From a checkpoint of a small contrastive audio-text model: trained on synthesized solo parts of chorales (CocoChorales).
Rows from block 5 of the audio encoder of a small contrastive audio-text model, named by matrix and row number. Rows with one number belong to one neuron. Each number is 50 + 15 x the weight over its row's rms, rounded and kept within 0 to 99. All counts start at 0. After the name is the row's rms in percent of the matrix's.
After each neuron's rows are labels from the 100 clips, of 14848, where the neuron reaches its highest value: "peak on" is the class under the peak. Only what is clearly more common there than usual is listed. The data: synthesized solo parts of chorales (CocoChorales). In brackets: how many of the 100, against the usual share in percent.
# fc1: MLP up (encoder.blocks.5.mlp.fc1.weight, 384x192), inputs 0-191
# fc2: MLP down (encoder.blocks.5.mlp.fc2.weight, 192x384, transposed), outputs 0-191

fc1.108 096:45 50 59 53 66 53 40 41 33 23 30 65 53 68 58 29 65 59 55 51 50 56 69 54 31 23 54 68 33 45 93 55 61 36 23 13 44 35 39 32 54 33 42 45 36 59 50 36 51 54 55 41 40 67 48 67 81 51 63 61 75 67 57 46 37 18 35 50 54 36 36 44 54 94 49 33 58 59 65 51 65 18 38 45 52 16 61 44 43 51 52 51 27 36 46 66 32 53 51 22 61 55 54 56 60 50 34 23 53 67 59 60 66 54 68 39 70 41 69 33 43 54 59 60 55 61 65 60 98 45 76 50 56 55 49 40 57 37 53 53 61 79 49 26 71 73 46 58 28 28 38 50 46 41 41 23 57 46 63 75 44 46 64 57 53 77 51 59 39 56 67 60 58 70 63 46 61 37 11 34 44 40 59 61 79 46 58 58 42 48 42 74
fc2.108 105:31 35 40 45 70 50 41 37 50 56 28 31 66 64 44 46 65 58 29 58 90 49 62 72 69 23 69 65 37 50 55 55 36 41 63 22 60 53 54 51 48 48 39 48 67 49 45 53 55 66 51 48 55 64 60 55 45 52 17 36 48 64 46 47 22 49 33 63 71 70 82 27 47 65 42 55 17 45 58 60 60 31 48 56 54 44 39 56 51 41 68 65 43 39 45 64 50 54 33 71 29 29 32 69 51 44 62 48 45 49 86 72 59 26 57 52 63 57 70 69 43 63 66 43 77 51 20 47 59 41 50 48 36 63 28 14 59 59 36 76 76 54 12 70 34 71 59 52 66 39 31 47 55 28 62 61 27 95 62 61 47 48 56 36 32 53 46 52 27 49 35 31 70 26 23 42 36 34 55 55 60 66 45 62 57 43 50 67 49 39 52 25
peak on: D#3 (31 vs 0.7)

fc1.271 099:61 51 55 29 68 59 34 61 43 62 47 65 80 61 48 44 33 54 33 40 47 53 45 84 56 43 42 46 00 72 45 47 67 41 32 64 32 48 30 61 56 30 54 39 52 35 61 64 62 45 78 38 80 55 28 69 33 48 45 44 57 41 47 52 41 24 38 63 59 44 60 22 49 38 47 38 32 56 38 52 50 50 24 41 58 62 67 54 59 42 68 62 57 33 49 27 55 24 58 54 69 18 67 54 59 64 48 43 65 27 49 80 64 61 28 40 45 66 53 75 61 57 52 37 49 41 52 44 68 29 53 56 18 58 68 46 40 50 48 31 34 21 26 37 52 54 19 51 81 30 45 56 53 41 67 74 38 50 41 65 57 62 41 53 55 66 57 59 41 41 76 57 72 55 55 59 28 15 89 58 60 54 42 59 73 33 54 44 41 30 18 33
fc2.271 104:67 41 57 27 41 74 46 36 50 74 28 26 65 54 40 40 55 60 63 58 27 65 52 76 59 53 58 21 45 43 49 62 61 62 30 40 51 70 33 45 46 40 52 59 33 39 59 64 22 52 38 54 69 63 56 54 19 40 73 74 23 50 22 48 54 50 43 47 54 45 35 33 39 47 48 75 34 41 71 28 62 90 19 26 54 49 46 61 54 59 44 59 84 39 58 46 58 70 50 42 63 46 60 25 75 35 50 60 60 65 47 23 27 55 47 35 35 36 45 36 59 55 57 65 26 29 60 49 67 39 87 72 49 43 52 46 37 30 40 53 51 48 41 46 47 63 54 25 68 62 88 59 34 43 69 53 40 41 67 20 51 61 34 32 40 56 35 92 75 42 41 45 34 67 55 56 48 40 51 72 61 40 56 34 43 77 45 34 42 40 41 37
peak on: C#3 (80 vs 0.4)

fc1.341 097:40 43 65 44 59 66 55 28 61 70 64 36 36 69 41 53 49 56 47 33 37 47 50 33 44 26 37 37 79 59 40 49 65 57 56 54 49 38 52 32 35 36 65 30 36 24 45 62 42 38 40 78 84 55 29 45 51 58 64 50 99 42 67 45 47 24 59 58 44 61 22 73 83 38 36 36 54 48 52 67 45 59 41 36 64 43 83 41 51 65 54 45 60 32 64 51 50 26 32 60 59 16 76 62 37 46 22 64 78 53 31 68 51 54 41 46 51 59 61 82 49 60 68 39 41 58 55 44 57 71 42 29 54 46 60 48 54 35 55 38 24 32 39 36 47 22 53 43 39 59 79 36 47 52 33 47 45 33 47 58 87 42 56 28 20 49 51 59 59 83 32 47 78 51 36 47 36 34 49 47 56 63 60 34 40 69 36 72 36 44 62 75
fc2.341 098:58 45 40 46 29 48 68 61 55 60 66 31 72 46 10 48 42 48 63 41 48 45 51 55 40 21 50 23 64 47 53 45 54 57 69 41 40 48 41 33 32 32 48 13 50 75 99 56 62 48 53 53 67 62 47 53 38 23 32 61 53 44 29 58 50 60 70 49 52 45 37 53 56 41 61 38 40 58 55 65 27 27 42 51 48 52 23 42 49 54 68 46 73 60 41 60 49 57 59 37 67 41 47 52 56 21 36 27 61 76 46 40 47 48 25 37 15 50 53 76 49 70 72 81 73 60 55 65 37 20 50 46 65 62 62 57 80 42 78 71 36 50 43 72 71 47 45 37 63 60 57 48 65 95 69 39 42 48 71 50 47 52 48 33 49 34 63 55 43 34 32 38 37 43 70 26 48 58 40 51 72 55 68 33 28 57 75 48 25 52 49 57
peak on: F3 (88 vs 0.9)

fc1.112 107:41 53 65 52 50 32 34 42 37 11 37 62 47 63 38 41 78 22 57 58 62 39 34 69 41 42 50 72 60 28 61 45 59 57 64 47 54 73 75 44 51 60 06 43 54 57 51 30 50 49 59 64 51 36 59 41 50 84 91 58 88 33 39 52 39 32 53 47 46 45 53 27 51 51 17 40 40 48 45 14 71 31 54 77 39 54 71 62 64 46 58 48 41 37 41 32 17 51 26 65 71 41 62 32 32 38 37 44 70 52 67 34 51 55 49 49 69 50 34 62 65 51 54 57 36 48 52 35 79 59 62 62 57 84 78 66 29 34 41 43 44 59 39 53 51 55 44 75 48 39 42 59 40 52 39 40 47 38 40 60 60 81 37 56 67 58 35 56 72 46 70 42 73 42 36 46 34 62 24 47 60 63 60 55 77 43 57 68 47 16 48 60
fc2.112 119:41 31 47 33 82 39 38 47 67 75 84 52 61 76 37 47 48 51 66 27 36 48 39 61 51 49 60 60 24 48 78 74 40 42 47 38 54 49 45 48 83 48 47 45 56 68 41 36 14 32 65 51 27 60 46 78 58 69 37 53 32 28 41 61 27 23 58 40 81 47 25 49 55 63 28 49 53 88 72 53 64 41 73 56 43 66 48 60 26 38 48 30 43 35 34 59 80 57 02 23 53 32 58 50 47 27 49 39 34 69 44 36 48 56 61 67 51 58 61 45 35 47 45 51 48 66 50 59 13 59 59 61 53 48 34 51 31 61 41 58 68 63 62 37 49 60 88 33 65 60 65 43 39 42 32 48 53 47 39 70 62 35 47 35 26 47 77 61 46 42 31 52 51 33 56 45 53 59 22 32 65 41 55 43 47 57 50 38 33 53 58 42
peak on: F3 (68 vs 0.9)

fc1.364 109:88 35 61 29 50 44 64 37 55 57 38 53 72 70 35 63 86 42 51 63 30 38 65 34 30 52 41 43 56 24 62 67 48 31 25 75 39 47 69 06 47 53 54 51 49 36 62 48 52 52 65 37 65 55 50 59 44 46 60 43 56 45 26 59 75 45 70 12 54 57 37 41 33 73 66 51 60 42 48 70 50 60 56 33 58 47 50 32 65 33 51 36 45 55 54 34 37 62 35 60 45 47 29 55 35 56 14 36 51 45 36 70 00 67 49 66 41 42 73 57 21 64 46 61 66 63 38 60 57 49 26 68 51 51 65 61 62 66 54 33 59 47 47 49 68 48 07 23 56 49 57 51 48 47 28 43 53 57 28 59 46 54 45 55 56 19 45 54 31 49 50 64 65 70 40 31 38 41 34 48 41 71 59 43 62 31 76 37 81 46 57 78
fc2.364 105:57 51 40 52 42 39 58 53 64 46 48 44 45 31 39 39 55 43 62 35 29 35 30 44 45 40 20 53 76 53 87 64 53 22 86 56 63 43 76 13 45 39 82 68 75 36 44 50 42 64 48 82 36 48 42 41 29 63 46 61 56 31 41 32 48 45 50 64 67 39 47 66 52 27 50 50 33 59 49 50 41 59 44 44 41 70 32 63 74 35 67 22 46 88 59 17 14 41 59 59 37 19 04 67 49 51 26 54 31 59 47 33 55 29 50 54 75 66 54 60 38 51 52 54 50 42 54 22 49 63 52 30 67 52 47 48 20 48 38 55 46 56 35 27 69 57 44 55 46 42 63 52 32 55 27 24 83 47 49 39 40 42 55 21 28 54 72 35 54 53 37 50 34 37 60 55 65 46 46 42 54 41 46 61 56 35 64 68 38 49 53 48
peak on: F3 (99 vs 0.9)

fc1.359 100:28 49 36 49 49 72 37 52 58 18 38 41 75 51 69 56 50 62 53 52 26 41 50 48 38 22 50 60 22 54 78 32 63 25 60 39 47 41 38 73 58 24 68 61 46 53 48 62 55 45 66 30 52 55 67 44 45 51 67 57 39 48 61 61 16 34 52 58 64 52 13 35 24 57 23 54 48 50 36 56 45 04 70 33 69 49 55 72 63 45 65 37 81 47 31 63 25 56 51 65 50 32 36 79 70 53 34 45 25 51 46 55 63 47 61 37 58 75 36 40 62 62 65 43 51 70 54 30 48 50 77 46 51 75 47 27 66 23 45 46 49 36 60 49 72 56 28 70 70 25 54 40 66 63 59 43 45 72 57 62 71 38 58 41 67 39 65 35 59 75 62 57 40 18 43 41 25 46 49 33 68 46 53 52 42 72 60 68 42 44 48 78
fc2.359 098:24 55 48 45 50 90 29 40 48 65 44 47 54 59 65 23 73 45 31 54 51 59 59 59 62 46 47 44 21 59 53 48 34 51 41 39 45 48 12 56 30 28 48 23 48 39 52 66 47 54 44 33 53 56 74 41 69 57 31 35 64 57 43 42 28 47 12 52 51 36 24 27 62 47 26 70 41 50 31 64 46 50 58 69 44 51 36 44 12 26 66 46 77 49 32 68 21 59 43 54 34 12 61 36 68 46 72 74 61 51 32 32 47 83 48 50 50 57 44 64 56 51 19 50 57 39 31 32 86 33 57 65 49 35 44 21 41 53 44 47 52 55 19 36 55 40 40 62 46 43 66 28 37 48 49 45 54 43 32 47 67 25 47 38 57 54 43 53 40 83 42 47 71 52 55 65 41 50 46 54 55 63 34 38 65 45 65 68 82 29 59 52
peak on: D#3 (84 vs 0.7)

fc1.5 102:54 64 45 55 47 40 42 52 51 63 31 74 99 36 62 55 50 61 41 47 49 28 64 57 65 51 45 35 58 18 67 54 54 41 46 17 33 42 71 50 40 20 55 50 47 42 57 39 43 66 61 24 79 63 47 40 37 49 65 64 43 49 63 63 33 46 38 46 50 38 46 41 44 49 33 54 55 77 47 66 50 55 59 29 90 57 84 23 48 34 66 50 67 51 43 35 74 50 72 41 35 41 46 45 70 51 38 53 42 32 41 46 38 55 36 77 66 44 57 83 57 54 43 51 46 54 37 45 65 55 31 62 56 40 61 59 56 66 40 54 32 56 41 61 17 69 40 33 56 32 74 72 68 26 41 49 61 46 72 70 78 51 48 59 06 51 47 54 60 43 80 52 44 32 41 47 39 32 34 29 28 52 38 57 57 78 66 32 39 35 32 85
fc2.5 103:50 52 63 56 54 55 42 80 33 57 34 21 57 39 48 59 43 44 20 46 43 57 39 66 60 56 53 24 67 52 45 81 34 50 31 41 55 23 56 55 78 35 59 52 72 20 60 78 58 60 68 52 33 44 45 57 51 40 50 28 39 10 61 42 43 54 38 15 33 54 44 34 56 39 49 42 55 37 53 51 43 92 52 36 47 74 49 65 43 40 42 38 63 26 76 22 44 59 55 64 47 47 70 71 58 49 51 70 68 43 65 49 28 19 35 56 22 60 46 56 30 51 49 35 65 67 59 38 76 46 49 36 42 52 38 61 38 79 33 41 50 58 41 46 49 42 16 59 73 31 24 33 41 27 73 40 31 55 54 35 46 85 38 60 36 31 56 27 36 57 56 54 45 78 52 38 34 39 24 56 59 44 61 63 57 51 59 46 56 40 79 57
peak on: C#3 (50 vs 0.4); D3 (34 vs 0.7)

fc1.277 101:49 58 28 43 56 25 52 39 47 67 38 75 45 43 56 35 30 09 37 54 14 75 41 38 41 48 61 45 53 71 51 33 36 40 40 57 46 50 60 30 53 45 48 35 53 53 62 48 57 45 55 54 59 33 47 63 51 21 73 54 54 72 23 45 36 37 53 46 60 59 34 56 55 48 59 44 52 59 44 64 44 51 54 22 54 33 74 19 82 54 40 57 25 70 57 20 35 15 68 41 42 74 25 42 44 47 20 32 51 20 35 65 58 42 56 59 57 74 45 73 40 33 51 66 52 69 29 56 50 43 50 17 50 49 24 55 39 62 62 45 66 67 41 53 78 58 52 56 36 33 21 51 56 58 27 42 52 43 55 63 38 75 15 75 33 49 53 47 53 55 37 52 64 43 36 43 67 31 33 49 45 19 41 66 74 65 45 17 45 50 55 76
fc2.277 100:37 38 45 43 44 55 55 78 69 61 58 78 35 58 38 31 48 48 54 19 83 48 15 69 64 52 64 39 78 30 38 99 40 54 64 32 50 47 64 44 33 41 50 57 62 31 55 52 52 52 75 51 38 54 29 56 41 71 52 37 59 57 48 55 41 67 45 83 60 40 33 66 31 41 38 72 67 08 69 44 45 53 38 43 43 73 67 71 43 67 48 53 42 50 37 42 55 78 41 53 48 41 63 52 43 46 46 36 42 51 45 34 35 54 59 68 39 82 69 64 49 67 76 25 77 61 43 44 33 65 83 50 60 65 61 53 51 39 61 82 54 46 52 20 50 59 73 58 32 39 67 55 48 75 77 30 41 49 39 60 59 46 35 48 41 83 60 28 52 39 48 60 50 69 61 33 64 43 81 65 40 62 53 52 67 40 52 42 45 59 52 62
peak on: F3 (92 vs 0.9)

fc1.21 106:44 58 70 73 78 21 12 26 80 41 72 42 49 42 64 63 23 23 59 65 50 50 55 42 29 35 53 31 67 53 62 34 52 53 35 57 30 37 61 48 24 32 18 15 49 48 45 33 75 75 47 42 45 72 55 68 39 60 55 43 67 41 35 66 18 26 42 68 45 53 47 37 55 59 48 57 34 46 41 50 53 68 31 55 27 77 37 67 47 45 55 37 46 27 52 42 45 27 33 55 28 43 71 47 35 51 15 25 48 46 37 27 58 39 45 63 68 65 53 57 64 72 58 69 47 38 43 60 50 40 27 38 36 58 71 52 29 33 57 34 49 51 54 32 49 53 45 15 77 48 66 54 27 67 29 48 59 35 49 56 60 51 36 53 82 59 48 39 54 47 50 56 50 67 36 59 30 49 54 41 51 42 68 51 58 66 43 47 52 10 71 50
fc2.21 106:32 23 79 49 50 55 66 63 85 38 67 73 22 68 47 24 41 54 44 47 66 45 51 64 39 50 69 72 31 37 58 40 56 54 50 45 51 25 71 47 40 47 29 47 43 58 62 46 60 44 37 28 31 44 73 70 49 46 40 47 48 45 49 61 24 54 70 53 33 89 53 60 49 58 57 48 43 60 50 57 34 45 56 43 53 74 60 29 62 64 44 40 69 39 53 54 56 52 27 59 67 34 67 58 45 21 46 27 31 27 63 12 38 71 51 70 56 68 58 53 44 64 53 57 67 31 53 45 48 59 57 27 65 53 42 41 54 34 51 39 17 32 58 29 62 20 33 56 53 49 30 63 44 55 47 65 45 57 41 50 66 33 66 52 44 53 75 30 24 38 19 50 55 76 54 31 56 48 58 23 88 51 49 27 35 31 86 56 36 47 81 39
peak on: F3 (51 vs 0.9)

fc1.179 102:43 64 67 42 55 70 10 73 43 63 57 53 55 67 19 58 55 37 56 56 60 38 45 33 10 52 52 49 62 27 35 48 36 48 24 41 55 48 35 61 44 71 67 60 44 33 51 54 39 39 58 36 58 41 50 56 38 29 53 47 26 39 64 49 45 32 59 72 55 52 38 54 42 58 57 74 38 42 44 68 43 56 74 02 63 11 47 48 32 49 34 48 44 38 51 52 43 52 77 64 57 22 40 55 55 49 65 24 55 21 51 59 50 74 47 29 44 70 34 67 56 51 78 88 28 62 49 78 73 47 53 68 47 45 36 64 54 45 50 70 50 54 64 35 34 45 54 19 63 58 52 58 53 43 49 65 71 46 53 55 49 60 46 72 53 34 44 54 69 50 66 28 73 55 57 77 23 28 51 64 46 25 43 66 24 47 59 61 37 71 72 25
fc2.179 099:41 24 59 68 54 60 49 30 37 57 34 36 38 42 62 67 47 71 41 57 31 40 49 71 39 45 46 61 46 40 75 44 56 56 48 17 72 83 30 52 51 61 63 71 58 58 38 68 67 53 48 59 63 49 56 62 23 45 61 34 46 39 36 58 33 35 61 31 48 31 55 55 56 43 62 80 66 53 34 73 48 42 80 28 41 48 43 56 40 42 40 78 54 77 43 62 60 43 62 58 30 47 33 28 54 49 35 64 50 29 39 35 25 38 44 81 37 37 29 28 47 46 54 51 63 36 37 78 55 43 57 35 49 24 29 70 57 56 35 55 48 20 28 64 24 73 19 55 75 59 34 20 29 71 34 76 67 53 61 44 27 58 63 57 50 63 69 35 59 26 44 43 31 76 34 68 47 30 50 40 60 76 44 60 56 36 52 63 38 31 46 32
peak on: C#3 (56 vs 0.4); C#5 (40 vs 3)

fc1.350 095:50 44 47 52 40 27 49 56 78 54 51 43 57 57 51 54 34 50 47 58 27 48 58 58 39 58 59 28 55 82 50 57 54 69 39 69 58 53 73 42 48 52 49 66 60 36 71 27 70 56 60 89 26 53 37 47 60 41 39 46 57 48 28 59 39 51 69 66 26 54 59 39 58 40 87 62 40 36 34 16 51 47 25 30 58 45 80 32 54 51 54 71 41 53 63 58 39 33 57 52 42 41 63 52 35 71 24 31 65 35 38 58 23 42 33 36 47 64 40 72 66 33 36 77 42 77 21 59 62 93 49 46 57 68 59 56 42 58 31 62 46 47 65 42 79 43 24 40 43 45 43 44 68 51 08 67 47 63 68 61 66 55 50 57 67 35 46 42 52 73 60 48 19 39 72 24 42 48 22 65 62 43 59 45 49 55 66 35 56 27 75 64
fc2.350 094:64 32 42 39 48 61 39 51 64 43 76 39 58 27 50 40 57 49 29 54 51 62 63 56 50 41 68 39 49 53 63 50 75 54 60 39 47 60 73 30 44 25 70 42 51 27 66 67 36 81 37 61 69 50 55 69 71 35 62 56 56 56 31 46 35 20 61 55 44 35 26 24 51 50 30 24 52 58 37 68 64 32 30 60 51 61 53 61 43 23 48 42 59 59 57 65 60 21 32 67 38 32 55 44 40 39 12 23 42 62 62 41 54 62 09 18 48 69 47 68 49 52 68 68 81 53 55 63 58 74 56 44 45 73 51 37 62 66 50 38 54 30 32 48 74 62 50 49 44 53 34 34 64 54 31 48 59 36 56 34 44 73 30 60 52 58 42 53 58 64 28 67 77 70 62 33 51 43 77 61 57 63 93 59 86 53 63 47 66 58 61 44
peak on: F3 (85 vs 0.9)

fc1.166 097:18 49 56 43 45 48 69 66 45 74 49 37 59 57 62 42 75 55 62 30 50 66 46 54 49 31 36 33 59 43 39 36 51 47 43 54 37 71 34 21 44 62 63 46 45 28 29 58 57 59 57 30 71 36 38 34 54 07 52 19 57 36 44 54 61 28 32 44 45 57 51 32 58 29 85 57 53 39 49 74 34 85 51 25 73 44 52 28 58 48 65 39 62 74 24 53 57 39 41 63 40 32 48 30 66 44 25 33 57 37 43 39 84 58 41 50 54 52 52 49 58 54 35 70 40 26 69 48 56 37 56 56 38 46 39 28 34 58 65 28 07 47 15 51 33 39 39 40 43 54 34 72 51 42 60 44 56 55 51 63 46 60 18 61 56 38 28 80 72 42 59 55 38 47 35 51 40 48 48 96 58 36 59 59 55 53 66 55 67 38 52 23
fc2.166 095:42 38 44 47 77 56 21 51 21 36 30 39 50 32 28 79 37 56 74 28 47 66 46 56 50 63 35 23 39 40 73 40 46 43 50 41 59 39 62 62 62 45 67 37 50 61 51 44 40 30 56 62 64 21 40 38 38 34 50 30 34 53 71 75 44 69 44 44 24 53 49 27 54 50 63 70 63 36 53 22 52 72 29 24 45 83 52 43 42 43 78 40 54 47 60 52 61 33 47 56 53 71 32 44 42 48 59 26 64 19 42 60 22 13 60 59 27 85 15 46 25 52 49 65 54 38 60 21 48 29 40 35 65 17 72 33 52 42 47 53 27 37 49 48 28 64 58 48 40 55 60 33 52 38 57 61 56 39 57 40 61 61 57 21 58 66 51 43 65 69 50 37 50 41 59 48 64 26 39 65 30 54 57 57 63 42 68 74 56 34 60 57
peak on: C#3 (41 vs 0.4); C#5 (36 vs 3)

fc1.13 102:47 48 37 34 76 58 52 43 21 62 33 78 56 77 56 68 38 46 00 47 30 58 42 38 48 54 34 56 50 48 53 41 60 53 20 39 29 28 39 58 54 49 17 47 54 51 57 55 84 61 54 54 55 54 20 53 46 58 16 59 53 41 70 37 43 62 65 56 38 63 54 38 35 62 70 41 37 32 46 22 36 44 34 40 48 49 31 00 50 73 45 54 48 50 37 40 31 48 72 71 51 39 49 68 53 60 60 43 22 39 44 64 39 52 45 45 43 38 46 20 33 59 44 46 95 38 41 34 50 58 80 64 50 69 42 64 54 62 50 50 45 48 50 71 54 73 57 76 26 48 64 46 45 57 45 63 47 38 58 45 58 61 43 30 44 54 31 61 49 55 48 44 58 52 47 32 53 28 56 48 62 42 17 75 49 58 52 46 73 44 44 64
fc2.13 092:65 49 46 49 39 43 99 31 47 64 25 25 49 40 99 41 43 31 51 52 53 50 70 54 47 45 58 58 44 38 52 38 62 56 38 37 55 54 44 71 59 50 39 56 49 46 48 66 42 65 40 53 45 74 33 45 53 55 54 82 81 11 52 41 54 55 46 56 24 42 59 50 24 88 28 51 36 40 72 62 67 68 86 55 61 43 17 61 51 52 47 56 68 38 45 52 48 29 52 48 42 40 25 32 41 18 67 18 31 57 60 32 50 59 28 55 50 56 49 55 44 72 50 50 52 28 61 62 75 40 75 47 54 38 60 62 34 51 39 15 46 47 25 50 46 38 42 64 59 69 39 68 44 71 61 36 46 37 60 65 43 61 44 58 65 58 24 39 29 47 49 54 35 58 51 52 36 81 54 38 30 42 47 43 34 31 59 42 41 21 39 41
peak on: C#3 (62 vs 0.4)

fc1.276 107:67 48 73 46 66 42 56 31 57 46 55 51 73 78 35 53 58 56 34 21 21 35 70 85 38 45 57 69 64 49 38 54 76 47 34 52 52 81 41 75 50 32 33 37 58 56 38 64 58 40 50 24 62 26 55 66 44 20 50 63 35 31 31 46 51 42 53 91 51 64 55 61 30 81 45 32 53 62 59 69 44 41 66 63 45 46 65 70 36 13 35 57 62 41 55 33 48 75 80 56 59 42 35 74 72 65 28 48 40 33 57 49 44 34 43 34 40 39 48 78 39 26 36 66 35 48 30 43 66 55 68 70 53 57 41 59 44 45 44 63 41 57 22 35 46 48 31 27 49 29 59 68 69 57 56 69 62 50 36 71 49 51 55 67 32 40 59 43 32 45 60 64 32 35 06 54 30 44 74 55 49 40 47 71 57 55 60 52 49 46 51 45
fc2.276 103:55 50 37 54 39 99 37 48 70 63 39 06 56 66 57 48 53 36 40 52 46 30 37 55 49 34 67 43 54 35 24 64 35 67 36 62 47 63 51 41 68 46 58 71 69 47 38 63 55 66 54 58 38 31 56 42 62 25 63 51 43 49 56 61 68 57 58 37 60 48 35 50 35 62 71 43 28 51 36 80 45 42 38 52 66 36 43 66 50 40 60 76 63 20 47 65 43 44 67 51 46 39 70 58 45 88 63 43 50 57 27 48 36 47 59 49 65 26 56 32 65 48 57 70 53 51 50 41 32 40 40 50 73 50 44 62 27 65 39 58 34 37 00 29 54 20 56 61 53 54 45 20 53 63 37 45 59 54 65 38 78 49 38 33 70 58 49 75 90 59 45 36 58 34 47 51 56 66 63 51 70 39 43 24 67 43 09 41 54 43 38 39
peak on: C#3 (47 vs 0.4); D3 (32 vs 0.7)

fc1.197 101:51 49 83 33 52 56 69 32 64 45 36 52 64 43 44 68 57 52 44 45 12 55 40 54 48 56 26 32 83 25 50 48 13 57 36 37 55 61 64 56 50 42 39 74 61 60 47 57 67 63 51 41 61 52 59 24 32 46 79 75 19 40 58 48 63 69 51 73 50 66 49 41 69 50 40 46 52 43 35 45 55 52 48 56 58 37 45 80 49 54 46 45 23 31 49 27 53 63 75 18 63 44 41 56 69 57 40 68 61 48 34 44 31 37 48 68 49 52 63 39 31 51 32 41 55 47 47 56 59 62 51 35 46 43 76 58 60 56 40 51 41 53 44 30 47 28 54 57 57 33 88 53 65 45 16 52 19 50 81 82 65 64 42 49 45 47 46 64 52 63 44 66 61 58 38 25 43 53 60 36 56 11 52 24 36 08 47 67 50 14 69 46
fc2.197 109:46 48 55 47 34 67 54 67 26 39 48 56 57 45 61 22 46 53 30 25 33 41 60 51 23 64 76 30 70 77 66 45 46 76 48 43 54 64 64 39 42 14 52 56 59 28 34 60 60 53 55 38 36 53 74 45 38 47 71 51 41 35 52 11 62 40 61 17 45 39 60 38 77 63 48 43 45 47 47 56 64 47 51 87 55 57 57 48 28 28 32 34 38 71 47 44 17 49 68 45 62 47 63 64 53 39 76 55 81 65 51 25 40 36 67 20 69 62 61 52 30 57 70 46 51 32 35 60 27 30 86 55 56 62 46 64 51 66 53 51 59 57 33 37 69 60 48 42 71 80 82 55 44 47 55 41 42 87 47 38 35 27 63 43 58 48 60 46 11 55 66 49 56 59 16 59 49 45 51 62 59 46 59 56 43 39 65 38 41 55 49 60
peak on: D#3 (59 vs 0.7); E3 (27 vs 0.7)

fc1.383 097:57 49 47 63 59 31 54 51 57 42 49 40 40 66 71 53 26 50 50 65 45 73 61 49 33 44 36 22 59 51 71 59 58 49 44 61 61 80 24 38 38 53 65 56 59 33 52 70 39 68 52 56 56 43 67 57 35 32 31 58 70 47 57 63 09 47 28 48 25 49 72 46 16 45 67 39 46 45 96 39 70 55 38 55 55 03 48 72 66 39 39 48 18 59 38 42 30 40 45 49 59 46 42 49 64 43 59 44 65 46 67 35 35 66 45 43 51 63 49 87 66 52 44 36 21 36 30 48 55 46 84 43 59 52 37 28 43 38 47 66 35 92 33 46 50 04 65 47 54 40 62 60 30 59 49 55 44 59 70 42 71 37 63 59 69 59 47 47 43 57 73 56 28 51 48 23 37 55 79 61 33 46 71 54 43 52 50 62 38 36 61 52
fc2.383 094:34 39 64 61 57 73 34 35 46 56 44 51 26 51 55 23 64 40 68 41 52 57 59 53 63 60 51 11 70 54 47 37 79 58 80 61 62 68 38 68 56 30 45 57 56 46 25 52 44 57 68 53 50 48 52 71 61 70 62 70 53 42 55 25 24 69 53 31 63 58 53 38 63 63 38 53 60 47 34 66 32 35 44 46 16 06 41 69 61 63 42 48 65 37 63 53 62 71 56 30 51 47 60 58 48 56 33 65 17 53 36 47 37 38 34 45 78 31 53 45 38 50 35 42 76 45 48 60 50 51 53 57 73 20 92 33 25 69 62 48 30 62 24 07 71 30 69 58 75 25 37 52 42 43 75 38 61 52 54 55 55 43 44 40 38 57 56 53 42 28 35 63 54 63 48 55 77 49 59 53 43 35 61 21 55 35 62 51 32 46 50 58
peak on: D#3 (97 vs 0.7)

fc1.293 104:36 32 81 58 36 63 26 55 68 70 54 46 51 52 61 49 41 34 41 63 20 45 61 63 51 62 42 46 64 45 60 56 77 48 32 69 52 47 44 39 38 39 38 34 49 56 55 47 68 77 77 68 41 53 78 54 50 46 39 48 84 50 51 71 54 51 99 37 25 56 55 47 79 25 54 45 55 51 29 35 52 75 33 47 54 60 50 38 62 50 47 74 44 43 41 43 17 42 42 74 65 37 32 60 27 57 09 43 49 40 50 70 43 45 51 52 59 50 58 76 45 72 53 59 78 49 59 34 61 64 31 40 55 53 66 34 43 40 65 54 39 60 49 28 38 39 53 61 20 57 65 56 55 41 07 64 68 51 30 56 66 73 53 56 43 44 46 34 69 62 34 62 65 75 45 44 42 39 14 32 71 49 41 83 56 55 42 45 48 42 64 53
fc2.293 100:61 69 42 40 53 56 73 36 71 57 63 49 35 59 78 51 72 44 32 89 43 56 47 56 61 38 63 56 27 28 66 66 73 60 60 34 44 40 48 54 49 44 47 43 51 40 68 35 45 44 60 49 45 28 76 61 91 82 17 55 61 63 37 35 44 47 84 35 81 45 39 61 48 29 50 45 65 70 59 39 57 61 63 58 65 67 59 24 57 54 55 60 82 37 60 41 56 33 43 55 63 30 74 55 32 52 42 18 47 77 50 20 38 60 72 53 64 58 46 58 37 76 44 30 72 57 45 87 30 61 43 38 76 53 59 44 64 50 55 48 49 47 39 09 45 28 47 57 25 56 46 45 32 63 51 71 43 41 70 49 36 55 62 39 38 55 53 55 45 42 31 55 74 37 39 49 45 78 64 58 65 50 57 48 35 76 33 57 50 75 51 48
peak on: F3 (64 vs 0.9)